From a checkpoint of a small self-supervised audio encoder (BEST-RQ): log mel input, arch tdnn.
Rows from block 2, named by matrix and row number. Each number is 128 + 32 x the weight over its row's rms, rounded and kept within 0 to 255. All counts start at 0. After the name is the row's rms in percent of the matrix's.
# conv: width-5 conv, dilation 2 (model.blocks.2.conv.weight, 320x320x5), inputs 160-179, a 5 kernel for each
conv.122 093 [132 154 106 148 153 131  76 134 132 218 163 139 102 130  72  98 169 174 122  96 113 107 123 125 156 163  91 144 125 133 156 110 133  97  74 159 146  93 121 149 102 150 162  94  50 147 153 126 155  41 175  88  92  57 140 131  79 166 135 131 134 100 133 140 145 139 139 145  79 146 166 134  84 135 160 140 136 160 130  70 108 103 141 140 104 112 176 151 100  51 133 186 144 159  68 139 105 136  80  76]
conv.123 124 [129 121 158 127 146 151 129  97 140 121 176 136  79 162 112 139 115 115 100 166 138 132  79  87 164 153 135 145 159 144 148 153 121  99 163 104 176 178 168  76 176 119 110 109 115  77  99 110 131 129 138  95 120 133 137 144 116 173  99 145 108 128  79  96 111 116 149 164 120 137  51 141  94  65 136 116  54 145 118 180  72  96 152  99 153 121 105 104 159  71 175 106 106 174  74 143 110  60 184  80]
conv.124 081 [ 84 148 138 124 104  83 120 112 106  99 137 138 171  79 116 134 133 138 106 136 141 150 113 156 144 105 188 116 121 161 132 133 119 141  97 152 112 161 144  95 107 111 119  66  90 159 131 164 128 173 119 191 186 100 185 167 159 135 139 138 124  86 121 126 126 137 149 118 170 104 129 108 136 144 149 169 158 204 147 111 180  72 111 121 133 107 122 107 129 128 142 164 127  44 121 157  87 140 148 137]
conv.125 085 [129  93 156 146 130 112 149 137 122 178 132 127 150 186 142 121 131 130  80 127 127 147  80  95 145 175  95 132 172 147 124 157 120 191 145 106 122 128 126 117 112  37 145 121 152 110 147 103 147 145  92 164 150 118 101  85 184  78  75  97  92  72 172 125 117 100 156  84 139 166 142 115  96 162 148 135 176 149  89 134 105 124 176 139 126 161  84 166 104 117 119 137 160 129 118 116  63 139 113  78]
conv.126 085 [148 140 154 125 170 113 159 152 110 111 145 196 166 166  85 127  74 120 117 145 120 164 137 186 101  79 172  86 139 162 103 177 107 129 163 106 112 118 125 117 122  90 122  87 129 151 157 141 132 121 119 153 124 155  49  52 129 139 102  91 122 155  79 149 132 152 126 103 140 135  74 147 106 155 142 133  81 105 148  59 133 134 118 128 161 100 134 145 121 111  90 156 179 165  57  91 154 144 167 101]
conv.127 113 [ 83 140 128 191  97 150 164 139 103 115 117 160  87 209  82  86 141 158 145 104 136  88 139 155 120 117 120 129 176 112  87 199 153 173  58 101 125 120 145 142  52 144 138 154  94 130  95 149 195 120 127 143 127 124  92 111 135 142 103 142  98 169 149  90 142 138 136 138 138  83  95 191 143 179  90  81  96 155 181  86  69 185 147 120  81  95 136 113 144 158 186  96 124 123 116 121  95 113 126  98]
conv.128 086 [104 147  98 187 111 167 121 112 135 134  95 171 142 125 104  92 111  89 163 187 165 157  92  95 100 144 137 193  95 161 107 160 141  87 165 208 161  57 149  67 104 130  63 158 183  93 186 162  97  87 122 164 150  55 158 129 125 182 114 133 143 135  59 120 125  66 150 157  72  85 170 135 126 123 108 149 140  99 165 137 171 124 145 141 143 159 136  81 155  89 128 128 131 212  97 155  80 111 103 156]
conv.129 103 [167 133  92 170 162 140 122  61 105 152 124 159 148 164  84 117 180 103 166  95 142 141  74 126 118 147 131 154 129  74 126 163 121 155  74 153 101 190  63 142 123 144 149 124  90 153 167 128 147  93 121 174 192 116 109 149  92  82  99 161 146 186 125  71 149 134 111 124 130 153 136 149  78  96 117 102 155 133  89 162 153 193  99 152 116 167 139 125  92 120 155 135 135 134 109  96 145 134  99 183]
conv.130 087 [110 164 133 118 146 124 129  98 133 116  69 116 142 178 153  95 102 139 106 119 105 153 183 132 182  65 132 129  86 126 117 152 118 149 171 128 111 209  80 154 142 128 106 141  73  90 156 145 171 129  96  95 179 158 165 120  84 130 104  78  89 100  58  79 144 120 118 139 127 126 106 139 101 106 150 118  89 106 131  95 150 100 146 120 137 150  77 133 172 123  83 103  94 190 103 172 151 106 147 124]
conv.131 083 [168 166 139  94 104 155 188 101 167 145 138 128 150 114 106 130 102 127 135 124 173 146 198 131 127 109 131 108 123  77  96 120 118 161 141 151  49 127 128 110 165  82 153  86 166 143 129 104 141 185 135 134 122  89  98 152 151 143  93 107 153 141 223 140 141 137 113 171  88 113 198 137 174 137 130 111 167 153  75 103 194 110 145 166 163 254 161 149  98 135 140 114 144 149 109 165 120 115 109 119]
conv.132 085 [128 110 116 149 160 150 152 160  99 114 157 155  87 107 193 135 104 110 107 188 148 147 138 156 114 114 119 184 144 109 167 129 148  89  75  95  84 150 102  69 164 144 111 108 151 115 118 119 149 105 153 176  85 141  76 155 104 157 129 107 120 158 123 119 117 103 148 122 148 194  78 114 115 178 102 125 117 112 117 151 163 183 163 139  98 150 123 123 114  83 186 124 136 115 169  81  94  94 136 188]
conv.133 088 [184 148 163 147 127 238 111 137  99  99 131 128 185 170 115 184 130 131 103 156 144 133 100 157 189  56 151 106 125 138 113 170 178 108 139 114 111 148 101  90 114 136 111 150 110  97 169 149 130 126 151 140 152 134 134 146  91 145 126 115 138 122 134 122  95 115 132 153 141 121 133 139 135 170 108 118 125 141  82 155 201 131 110 170 130 153 120 105 101 148 102 155 110 107 153 182  77 115 105 126]
conv.134 089 [118 104 122 196 155 113 149 147 101 126 188  89 145 170  96 150 101 133  84 122  95 100 138 101 157 127 158  98 101 128 137 178 144 103 113 154 131 152 136 112 152 123 123 149 118 121 199 166 125 107 205  97 135 153  41 139 152 134  57 111 158 120 107 154 136 119 137 103  96 156 163  72 133 193 188 171  89  97  93  90 153 131 150 151 136 161 126 110  99 143 134 175 163 105  83 117  85 114 154  68]
conv.135 123 [ 89 142 142 136 137 167 126 158 110 161 112 131 129  98 128 156 119 122 114 113 118 101 140 167 104 100 165 103 160  95 124 132 142  89 169 189 100 155 105 115 145 128 142  66 126 146 151 106 178 103 120 128 121 151 130 135 141 122  99 139 102 110 132 124 151  72 173  96 125 131 133 124 139 131 127 161 154 168  72 118 111 145 192  91 181 105 102 123 112 106 101 142 123 192 121 150 125 123  75 139]
conv.136 098 [164 109 116 118 122 186 136 173 133 115 167 139  70 121 118 107 118 187 161  81 154 105 122  85 136 107 123  63 216 177 108 201  88 149 140 176  56 161  75 130 136 140 115 129 113 103 195 119 114 144 120  83 109 152 174  94  94 135 153 151 179 116 138 104 107 147 174 100  73 109 139 112 146 152 116  46 134 142 176 140 137  54 167 179 110 130  73 186 120 132 127 139 168 121 104 102 104 119 125 139]
conv.137 117 [131 119 186  82 193 167  68 155 117 122 125 189 116 104 122  73 174 124  96 148 147 123  37 142 177 112 137 129 110 113 139  94 150 117 120 120  73 118 143 162  69 171 143  86 106 142 133 115 158 118 131 127 128 136 100 161  78 145 109  90 183 116 112 109  66 142 201  42 129 150 141 124  61 135 133 120  96 108 167 108  98  94 170  94 151  55 134 107  85 100 125 194 132 132 158 131 155  88  94 101]
conv.138 095 [101 117  82 171 196 116 170 107 167 114 131 152 132 120 122 109  98 168 170 118 117 112 181  80 136 125 105 120 115 165 128 168 137 135 127  48 172 113 158  95 140 152 146 195  76  97 170 131  72 145 186  60 206 132 132 184 150 207  79 147  78 147 137 183 168 151 137 137  84 145 138  93 177 158  92 134 136 214  90 141 149 155 166 201 140 212 144 148 151 142 121 135 160 110  94 173  41 139  89 188]
conv.139 098 [135 117 122 136 139  86 145 140 161 145 169  98 158  81 152  78 150  98  94 128 122  93 184 103 143 161  58 163 191 112 123  96  98  83 129  70 142 133 136 129  93 146 121 107 133 170  90 176 108 174 126 152  82 118 146 147  78 118  99 156 135 109 111 160 108 135  51 118 144 158 160 145 158 151  85 121 100 151 100 168  83 170 116 195 119 146 183 135 120  81 157  67 128  58 152 187 115 113 115 110]
conv.140 103 [118 114 107 148 146 185 154 135  74 111 165  67 160 153 124 135 111  80 150 114 110 191 102 159 138 109 157  91 139 139 100 147 127 111 149  97 145 143 107 112 127  98 141 126 133  91 133 134 178 149  79 126 143 141  76 114 170  81 125  56  48 142 131 148 100  52 172  80 118 162  54 166 147 128 117 112 122 150 117 124 173 164 131 114 118  96 108 138 130 101  74 118 129 121 145  97 138 128  67  99]
conv.141 117 [ 71 113 188 182  91 134 165 103 135 111  94 100 178 109 102 107 118 165 117 122 136 179  86 137 114 101 117 129 135  86 110  82  53 192 150 123 114 131 151  92 128 104 141 157  95 140 128 155  99 130 122 106 158 108 112 123 149 124 125 155 109 136 121 135 112 117 167 155 124  87 134 137 152 121 117 167 209  66 110  57 105 147  84 153 129 122 107 191 152 118 132 118 178  81 123 111 117 138 132 108]
conv.142 125 [147 171 138 118 144 171  95 168 166 155  98 189 113  74 152 119 134 126 124  97 147 199 106  83 109  88 145 199 117 148  97 125 182  80 165 139 104 147 151 116 144 141 139  85 100  98 193 144 100 117 135 105 135 116 144 145  96 207 146 134 176 147 160 126 125 115  98 115 137  74 170 139 135  97  99  91 174 103 105 120 179 113 143 116  94 212 122 113 131  98 101 180  57 146 109 107 147 137 135 131]
conv.143 099 [142  89 136 150 154 143 154 122 190 134 156 122  95 127 115 106  76 143 145 108  93 105 172 129 109 131 106 136  67 175 158  95 128  61 195 185 153  78 114 153 123 131 109  87 111 202  98 174 110 129 137 114  92 123 140  96 128 184 127 107 118 121 109 113 209 118 132 130 150  88 166 142 140 113 114 149 168 144 154  37  85 121 110 160 159 148 173 128 132 127 128 143  94 177 103 145 162 106 130 105]
conv.144 089 [ 56 142 142 122 135 141 136 165 134 145 135 185 149  86  67  90 155 101 143 115  89 102  95 178 158 106 206 128 164 103 118 166 107 111 143 178 153 178 123 141 134  97 143 121 121 131 157  90 118 125 106 134 110  97 170 135 137 143 133 136 194 183 156 143 156  91 130 147 134 182 121 151  93 192 144 163 136 137  64 136 136 153 130 139 145 161 112 137 165 138 147 114 168 106  91  77  98 125 186 184]
conv.145 094 [133 110 195  65 157 160  61 164 124 138  68 119 153  86 138 184 157 132 110 139 150 122 126 151 143 115 119 107 129 142 149 164 142 124 145  71 123  91 186  76 136 100 170 152 116 140 141 126 119 114  98  90 107 119 126 103 106 136 161 118 130 123 122 105 139 146 146 100  96 124 175 125 153 102 145 133 165 124  86 100 144 119 180 115 128 138 135 157 101 109 116 126 123 136 144 106  80  98 107 144]
conv.146 078 [177  79 128 134 139 160 183  92 164 140 124  49 158 158 102 155 119 129 165 124 150 165  96 116 125 152  95 106  94 130  71 129 195 200 128 133  88 138 106 184 157 135  74 118 130  85 146 112 138 128 146 102 166 111 103 104 138 125 160 152 103 147 151 120 171 126 124 131 122 138 138 159 141 145 131 118 175 182 178  83 128 181  86 175 123 106 113 108 160 168  97 134 108 142 157 137 145  82 113 135]
conv.147 104 [133 101 144 121 120 193 108 132  92 149  99  10 142 181 151  95  67 125 120 146  97 102 155 151 113 124 101 144 121 161 105 102  93 139 183 146 174 129 179  93  86  65 105 140 153 140 149 130 150 144 109 108 146 100 129 137 115 110  90 135 137 135 121 123 128 129 146 105 164 112 136 164 145 130 147  98 109 119 156 172 142 166 126  88 144  94 166 111 165 142  85 126 121 181 127 120  75 100 120 142]
conv.148 127 [160  28 150 165 125 137 124 149 115 156  72 149 158 117 137 113 103 157 111 120 164 170  89 114 129 211 120 104 155  85 127  95 166 117 132  94 158 111 115 135  86 132 163 102  93 170  95 130 127 106 101 176 123 117 154 170 122  85 110 116 152 107 151 144  98 189 135 135  97 150 119 158 136 151  84 140  94 121 101 111 154  71 153 183 128 120 149 103 127  99 129 146  89 149 133  93 229  63 133  80]
conv.149 137 [130 149 154 133 115 137 128 104 112 102 146  94  93  63 176 145  86  85 130 153 127  89 164 157 116 117  65 176 133 140 128 154 154 111 146 138 114 119 128 114 155 101  98 120 137 146 121 163  73 145 102 104 120 113 151 118  99 204 127 114 144 113 107 137 111  99  50 208 119 169 121 136 121 122 103 118 143 154  97 119 122 177  91 131 133 154 152 149 101 144 131  79 167  79 148 135  21 161  91 150]
conv.150 109 [137 121 161 124 118 109 125  53 147 139 126 143 178 121 120  82 147 105 155  94  92 126 175 151 105 156 110 132 145  96 123 151 142 163  87 136 151  89  83 129  73 149  95 130  79 129 145 152 121  77 124 145 127 188  88 137 135 105 180  78 122 158 115 109 148 176 113 110 235 124 129 134 131  97 137  63 149 130 108  75 140 194  64  97 158  49 163  98 110 150  94 142 127 141 131 104 127 141 110  95]
conv.151 093 [102 140 110 205 129 139 155  75 129 123 109 164 147 144  80 169  24 102 171  97 127 122 169 101 153 115  37 124 169 148 103 153 130 143 144  97 154  93  95 140  90  94 129 177 126  91 127 123 143 115 167 142 147  76 134 110 143  70  69 124 109  86  80 139 145 114 160 176 124 118  98  75 143  72 118 149 136 112  36 140 117 116 126 158 163  92 165  70 137 109 137 135 189 151 108 151 102 134 137  97]
conv.152 113 [ 97  78 134 178 168  81 154 123 153 128 140 158 128 133 118 127 123 104 122 131 118  83 177 116 194 169  66 200  24 202 146 104 118 138 136 169 168  55 172  99 100 140  87 149  79 181 113 155  49 160 142 125 169 110 134 129 100 144  93  96  83  74 153 170 105 117 109 161 137 150 122 174 151 195 129 181 149 130 156 109 112 127 116 160 107 153 157 108 164 116 142 105 147 144 156 138 121  95 167 115]
conv.153 086 [178  76  55 114 138 143  85 150 119 127 194 104 102 130 196  82  76 111 121 163 133 108 152  85 129 131 131 179  74 106 134 179 157 110 129 124 136 102 145 162 108 129  82 177 168 127 106 165  83 186 179  91 110 110  90 157 106 171  94 133 173 150 104 151 116 117 132 107 129 170 106 157 126 166 111 126  87 152 109 145 120 142 102 161 157 116 120 119 147 132 149 123  84 152 150 119 133 141 137  87]
conv.154 090 [159 109 179  77 160 166 181 142  40 111 123 162 159 165 115 151 129 103 106 148 167 101 142 199 155  89  86 142 134  91 122 137 163 193 127 134 130 130 106 148 156  76 127 117 144 143 137 128 145 106 136 186 141 133  95  91 142 109 112  71 128 108 156 110 112  79  95 169 159 149  91 102 154 145 115 133 177 111 112  65 169  90 141 141 142 117 114 156 128 133 140 116 186 162 114 198  87  63 110 150]