A small self-supervised audio encoder (BEST-RQ), trained from scratch.
Data: 78125 training examples, 1.0 epochs.
Rows from block 13 of a small self-supervised audio encoder (BEST-RQ), named by matrix and row number. Each number is 128 + 24 x the weight over its row's rms, rounded and kept within 0 to 255. All counts start at 0. Numbers have three digits each.
After each channel's rows are labels from the 100 clips, of 14976, where the channel reaches its highest value: "responds to" is what is common among them. Only what is clearly more common there than usual is listed. The data: single notes of musical instruments (NSynth).
# conv: pointwise conv (model.blocks.13.conv.weight, 320x320x1), inputs 230-275

conv.122:136141137102120119118100119112151149118087137118086139142157139162157122083119158138098126146133129118135142111175068135147086117123091120
responds to: octave 1; octave 2

conv.104:168175088144127132167115148110155128152111111106202161131117112103167138134119117130147157114144160128063132123103132136152124120148138148
responds to: electronic; organ

conv.231:144088079087083148113120117143130103161115114159158160142152114132164140145121143116140140136099169138128162128145119148138141095109127184
responds to: guitar; octave 3

conv.14:136135110096127092146142088146123139137084092135124102150134168130136092107123136138099116143130123137100149110104097108129136113087122162
responds to: guitar; pitch class A

conv.73:123124171114117167122149102142169171171075099102138153111150150143138137110103145143105144146106127091137093149145148116148133106077146118
responds to: vocal

conv.48:181148111162124122155154141152118157159149121127119131167107111113110070109143132101115138123102126113156143154112102077145080147096119116
responds to: source: synthetic; bass; octave 2

conv.199:106168127133132120169104136111140106155130154148133109076093114080124104110145185121117161137127120114090091127180133150162155095113144125
responds to: organ; pitch class: D#; note: D#5

conv.218:119117108171155135119150146114144120140084118147064109157157171133133133155160104121135126143143126103163113131096127138156135144098141121
responds to: bass; source: synthetic; octave 7

conv.203:142114131124170129128124104139103094136118145094146113174107120086120071152117126105136091102152133149098144045116123129109120105135115124
responds to: octave 6; electronic; instrument family: organ

conv.77:148149141126136128152106106093157105129122095113137122110111129113137137106138123147136140126151126165115144119138099110122101145093129121
responds to: octave 1; octave 2

conv.283:122159128108158174134166114132116128130146154106096150154130129100104134141141134127147137143143148093111111133139150158144119125178113142
responds to: source: electronic; organ; octave 5

conv.210:126131166140123144180121101189058099119091095146124086128160127144140114127146095117113158168120150130154102136131123126125151098135121138
responds to: organ; octave 5

conv.95:074118080135109145150136130113114122149112104143118158126096121133120120104097157082110136115091104135093123084127138153098101104108084099
responds to: octave 3; instrument family: organ; vocal

conv.0:104114154108155133160096136092136110106115146111165128113152156128088149120124145098109127109084089097133101100112111129094081127098173052
responds to: keyboard

conv.121:160149143132119072164134129133150115118164131102136141171098093147145134097121094151113146112138124109130130128201140125085157116125121165
responds to: octave 7; instrument family: mallet; octave 8; note: C8

conv.68:117130155153155151129132140138126091155131073127133123056090115122099117116166087094108132099135120128140133120123122158148153113106120104
responds to: octave 1; mallet

conv.296:102129133113121141133123142149150166158129152163069133122146110108144142137098151131115116112111130133125125134131162189178131124155105136
responds to: organ; pitch class: D#; note: D#5

conv.222:108159138079157100148138164112142146132112139127096119141134143123115146133128142140133171133121157122139152102126110134109113140111112158
responds to: pitch class A#; string

conv.277:138152129093115115115126088121091129153130102118146091065128139121147138141163162127099123122137106115093126085153128123166135150108080144
responds to: octave 7; pitch class G; note: G7

conv.10:125151152146151111172132112097108101113108092112123141124150124121131099157135102111130161123164140138085110138111141100088130147170183130
responds to: keyboard; pitch class A#

conv.255:133179136179123087147116099127144101142143150112154164114130135119146121095126133135155141136129146140116092111086098206146151114161160158
responds to: vocal; octave 3; instrument family: organ

conv.88:124086149157139164137147113119131150164093154127116096126131140134076131157110162102132134134148120123142169143128137118108111162145136163
responds to: keyboard; octave 6

conv.253:154124173145142119111095131108112132088097173107144124139129109126132158127117140136149093126168070161129120122159127107086141130128079137
responds to: octave 6; octave 5; pitch class A#

conv.25:063111112137132098172201118144159095131150143119177087137084145146108133114138124133118107119128134112137126134145151107172097130153117157
responds to: octave 2

conv.106:142103105142153147130145105150126084140129157144127129159140140067145128135125114091143125157116206161127079133144128136137173093157157166
responds to: electronic; organ

conv.31:140147128130097164114141147122116090134131127149102145118080154177101141142113124102167160107141123147120110128123093158144111127149128060
responds to: electronic; organ

conv.32:144124082132162114142134159141113112117132153055148140133119173119143116115159128101088131126087126117162131127129117080120150114139113133
responds to: synthetic; bass

conv.128:107115096120095127123160171087082160135147133112090119128104107153077142122119136086114126181137106099142136132081091113128127120148110095
responds to: octave 1; bass

conv.263:138158127163108127159168084137163160098124088183122164132157176139166149129093145183170106129166182136126147102182134174119159135117101156
responds to: synth lead

conv.251:093138098109097083140150128147131121128117078141131127094128067130093095076129149141140123134140111108124090146137131077110096150107151067
responds to: electronic; organ

conv.55:134142111156122146141101081117107150119108110068124134105104115092082118128134111081122162156159093136105111107108137117092128120142108077
responds to: octave 7; mallet; note: F7

conv.27:146129129127144107111137123146109116126197122098135146105078154124142132131127136123147106131108148153097145104157154097105083171144119084
responds to: octave 2; bass; octave 1

conv.41:132150113129143125127098153100115095104154162086149106130122155133145128105129085126149104145116149176116097141109142054145190105117175134
responds to: string; octave 1; octave 2

conv.87:130120075097159151136131149081127113187124092120146113144108131100134101101151130187125083131077167179142120097121153180087165132108128159
responds to: electronic; organ

conv.267:146128120123135164136107112143129141163106126116119115127122143096138162139139164151129149120163114110149072124144098112110118104177152120
responds to: source: electronic; octave 5; keyboard

conv.273:131143132142122156090147157142125123145109122119132114136138118126131130135140140151123125144144125143128129117113140159137124164140098112
responds to: pitch class D#; note: D#5

conv.30:115137135112154143128071131120108128106147128140121169122138074147139129147102159127123104139147134129121116155140150129131151139129100082
responds to: source: electronic; organ; note: D#5

conv.306:146127131138136146142108123139125158101140134134145085090131059154151135089098149141107122098165148108122111118105120159138140204158084107
responds to: electronic; octave 1; pitch class: D#

conv.174:115138150137088119142162113176132100111126108074118153102116090136104145131120157124124160167119115172119110127178088110115111115134092092
responds to: octave 5; pitch class D#

conv.216:098130110134099128118119099147090100139138104142095135128121090173133142123102126151108136124111148104122110097120111073094114145131133145
responds to: octave 7; bass

conv.82:100105132073152112131137147155145126151150152095146104132149096120117155129140158128101127179108091086098149101145106082142097085126122101
responds to: pitch class A; note: A5; note: F4

conv.47:136147077147125120158100104118142113120144205139138137150141133106124078144125142145121137119130113133122145142132144140094138164205170059
responds to: octave 5; organ

conv.313:135130111097118141137132120092071109125146116126161093103114120127130118144119102120140099134109158138124096110147154123095124085115112150
responds to: octave 7; keyboard; instrument family: mallet

conv.94:114134169144118157167156132138101096126127166143145098126159126100116116137155143101118094129147104137142100150128162114135102133120134099
responds to: octave 6

conv.43:089137146098110100123080115128095126128074097119117136143128121104111136130116134188125108112096147126176088078166134087081110122062169142
responds to: synthetic; bass

conv.206:139136116083106175135112131161150156117111123108168116160130135126135125084118147148157142131088138122142134100135104154150144169165109144
responds to: octave 5; organ

conv.316:128126091123172137144172099133123143131108138084095101146115124137114114151149109110142131088132099149127107107096141152097142084168130137
responds to: octave 4; octave 6; pitch class A#

conv.101:088098123159136163111127126114164142122115145142120137095133159143168138151108125126126120141148139158148140140148163160142154158163144106
responds to: acoustic; mallet

conv.23:117098105112153090107110139140131093132108105115132169097107160127122130076103136140131127133121119149134116087122115135134055127123114140
responds to: source: acoustic; string; octave 1

conv.130:155119139125153077153133113105156150063117134124122121115094141092098130111143116127153161139144113128068136097098154082116158090149172066
responds to: octave 7; pitch class F#; note: F#7

conv.200:139135116124120140143168173191114115134107185166120169111140126145141128150135134106098135113102152108158158118091117180124102130159159128
responds to: source: electronic; octave 5; organ

conv.275:178141101125129118154162108116170131141109183104096073120141080154108108129121136113146129084127113113144165111099107129141099063159113115
responds to: electronic; octave 5; note: C#5

conv.42:138102117142138189139154148111162149128164171134078173136136142158148124126161130141139128110127142157139133111154123106158158089135146173
responds to: acoustic; vocal

conv.125:145090099149135066137107093149149121114151118140128146138109154141114100161152079108186113116085133158134138135127130123138144143165149140
responds to: octave 4; pitch class A

conv.74:147126125119140139149154075116118110120151131137134163177121115123132125116122130113086138153135147144113114136120114122073132128102139122
responds to: octave 7; bass

conv.235:127091136113157130114120107117166141147148121155126122130134087151094143141120137134146079128136083132131158149115155146122168154153132210
responds to: octave 3

conv.204:068103167134151157101169135117131121130078080121185167098115140124134080139085131113149089145136142114123136127119137114119099154115131103
responds to: synth lead

conv.237:108135103119131165181164168073083061098122146117119141121102108127107148124127102128125118115091141098139151127091118156138108157126143085
responds to: organ; octave 5; pitch class: D#

conv.205:136158120144153138160102094102151118139129077164117138152071096135146115109117131095105149102128117129087142099085145123125134123103068134
responds to: acoustic; string

conv.280:127138194155139144145119112130155115155169136106111109121073146100133071094175133166116129182121093122129134125147121193130180121105095135
responds to: electronic; organ

conv.58:136115156109085151147129126124101068153134113130130124100110123090121123077108110114126128144099146141156136134136103118088106124154112152
responds to: octave 6; octave 7

conv.100:147160129105117107152139149120132130097138180122114150152105113122121118079115113094117135170120103155126101117068143152101152085149124057
responds to: octave 7; pitch class F; note: F7

conv.24:095158080155146087083140159131108128087139125168104115102139080168076169164167108160123102111121105124147160132128159126101088120129123121
responds to: guitar; octave 2; octave 1

conv.301:120131117104119105131120134133147082132138116088137086153136143103161135126119135097147121114121096079108158131081133169131166094083166114
responds to: octave 6; pitch class E

conv.114:120124137104143115145145142133168114156096135093139167101187117163121168132129146117165095144128148114148123153148117131149130137154169192
responds to: keyboard

conv.311:148107128182141119139132127132179159107152122085114118115101150114087083135121123115111091094127085119085138135107117183140127137116101114
responds to: acoustic; mallet

conv.168:086127174136095151109136130129121112147135129099154128052099157097116121174115151089136159142117102161107145143095123113144066108120115110
responds to: source: synthetic; bass; octave 1

conv.165:157130082145123148126102125105104132124108124136159130125158117115101123171104137150142137085137125111098112160119163188118110135157097164
responds to: octave 5; pitch class C#; note: C#5

conv.107:160156124135117144119131096090133125160147142172137076112147126146124076139170128156125157133151164148159131145144148156121172134151158157
responds to: mallet; octave 1

conv.37:146133145150145120131104130089099146131148102121161119119131115158130136169157161116128098134125082126198101135119146107120117088148134142
responds to: octave 1; octave 2; guitar

conv.62:139167114110181149148089135148139143134138164161158137144112109158126118149140157108120091113160146091157145142166096111152117117136129179
responds to: vocal; octave 3

conv.284:137148146100130071139127129097119153110141117086156154160151153154114097051162117161156091128123128105131118087142126143120132108150117141
responds to: source: electronic; organ; octave 2

conv.189:150149173107142152126074090133096099150108106138153153168124145124130103112126173121107113156106101111098113070112093122135117091124047119
responds to: organ; octave 5

conv.319:120108085118086114129115151124109089156084130111102089101118075088106161084115124131141124121087146119145135161173121074148085146076174121
responds to: guitar

conv.46:134116174113100130142143128141167094148155094152144198137148154106125115095094116117139131070121191160101152167149135098120138158136060132
responds to: synth lead

conv.92:124156164080113129153114120115127097100159113153147118107144154130170150126117080148146103098168112130088168141146135110107116151101121104
responds to: octave 1; octave 2

conv.215:146133115144139118122189114161126129108111159148161176147149141150152084098105128120122129129118113095168109088161096096103157129133146148
responds to: octave 3; string

conv.292:099108144114159139136121154106151153123118144083116101116130121104146132114095128141063142138136130140128130137153165163139099131186073137
responds to: pitch class D#; note: D#5

conv.282:086114175103157121192124103135127112083182135134133152197113135115135138158125126103141102160144141144167179128135150149151118123111080193
responds to: source: electronic; organ; octave 5

conv.126:130144091100096155088123141131087108121109148113115103108120109117085103135118048096136135131128091136095127082104089131121120113148135077
responds to: octave 7; keyboard

conv.178:147179174151139154161130120122141146136142191101132105102136143090121093161144112085164149124161125133087131160120112175142162152128101145
responds to: octave 6; keyboard

conv.195:155115078090131139116144121137097158152081165162117140074152141081102112125085155149151140104123144110114103113169125137107095128133139121
responds to: octave 6; octave 7; mallet

conv.15:098161173139159108120125135100108167140153110097130142129056115121113125137118132120140085072115120140120119133084156119079141120155093100
responds to: keyboard; octave 1

conv.223:130084095127122131089106117154108129207159097138141148083123128112155132105111160135117152133132121091164122167115129209122126166157101110
responds to: organ; pitch class D#

conv.153:099144098069133148124166128144140109108154106071124131092170158107148098169112134158113132135115117125123109152128105101146095141170122158
responds to: instrument family: keyboard; octave 7; mallet

conv.54:104157134115146115140149126107109094115122108113103118148141128150137127135134136125091150119134133120115132110152110164083145092121193100
responds to: pitch class D#; note: D#5

conv.182:155144122132124125104101139152130099149109114110121139136175107151106130132092135154180108146129160153160101124148132160145183160127089148
responds to: octave 5

conv.44:115130092128107138173172128129086124135121137146110164128131110146106106096149094122179159125121118124145123162115102120097135121147141102
responds to: vocal; octave 3

conv.285:136118157135150149112100107079159153160127116147141179111127157129125123137137143144124126108160159142171112138099098167127107115096123124
responds to: synthetic; instrument family: bass; octave 1

conv.225:115132096153174174113144114129140145155094128135138127084134150092116114153157127171144125104106122137124117088156099175096163090151134146
responds to: organ

conv.250:130156092123136126167140168130166129099127123124108141167100129141157153143156103142140102141118148106122103160100113179168148106144130129
responds to: octave 2

conv.185:116141106131112088145120170155101106140115140174114089132149138108115120106108142105114134153136105129140091142138089128099136084111136129
responds to: octave 4

conv.271:155132160117131149098120120166122161099180157126125095157118166091142089137159169128099139144124113126113146133104126161102126123125089128
responds to: synthetic; octave 2; octave 1

conv.310:130145130128138129117131106171109104082148143161109124117128111139116155147075154127126121096105099114065106140090082130108119092154133122
responds to: octave 1

conv.184:125141145172158106110122144149106117093166153119113110112146128115156134129141111124146134173111145141116127133097162125143159142201204142
responds to: bass

conv.19:108137134123106167148100142175162129099117091155157151150102125096105114116109106172138161141121145135118101112111115156103141134112121137
responds to: pitch class G; pitch class G#

conv.11:084128176118163119107160108146157121153145159094135129104137090145127167146103145133103136125135088166140156126133127176098106153126096117
responds to: mallet; octave 2; octave 1

conv.228:132130118132123154149111156102071079167121140126113137186063107117102101154111135086149176138109116097087108138144107101109114152133132116
responds to: pitch class D#; note: D#5

conv.173:119136123155157137090113108131153110119108109127125149134133104095145108128157080109099151119085112177147109150118144144128129101113119119
responds to: pitch class D#; note: D#5

conv.291:145088117071142157135113160152153099122137177108158128117130141101159120112115128105077093131112140130112123115141141142123112135142114106
responds to: octave 6; keyboard

conv.103:128140119142138131112121119179115133191120112160160136139138084169093130095151165136118114123128155127139138115126147155158089157126081134
responds to: instrument family: organ; pitch class D#

conv.78:170137116164183129108145107146086174133120099166120092135141122139122106127117139134111080134141138118119090123108139158131150117129115124
responds to: vocal; pitch class: D#; note: D#5

conv.35:122125113149129139171155140079121142150109109152077155182173154154116184106155117137141154154124182136110117166168142112139166136135114132
responds to: octave 3

conv.70:144134104107133171141122110111125117122147147132133096165161147116149132136155137118110147124113126148156104139106135145111169143128104117
responds to: vocal

conv.99:069096075148156162153167176116139129138107101141152150128129117123128141088120164085092105134140103132100163115161108165174107110135141147
responds to: source: electronic; organ; octave 1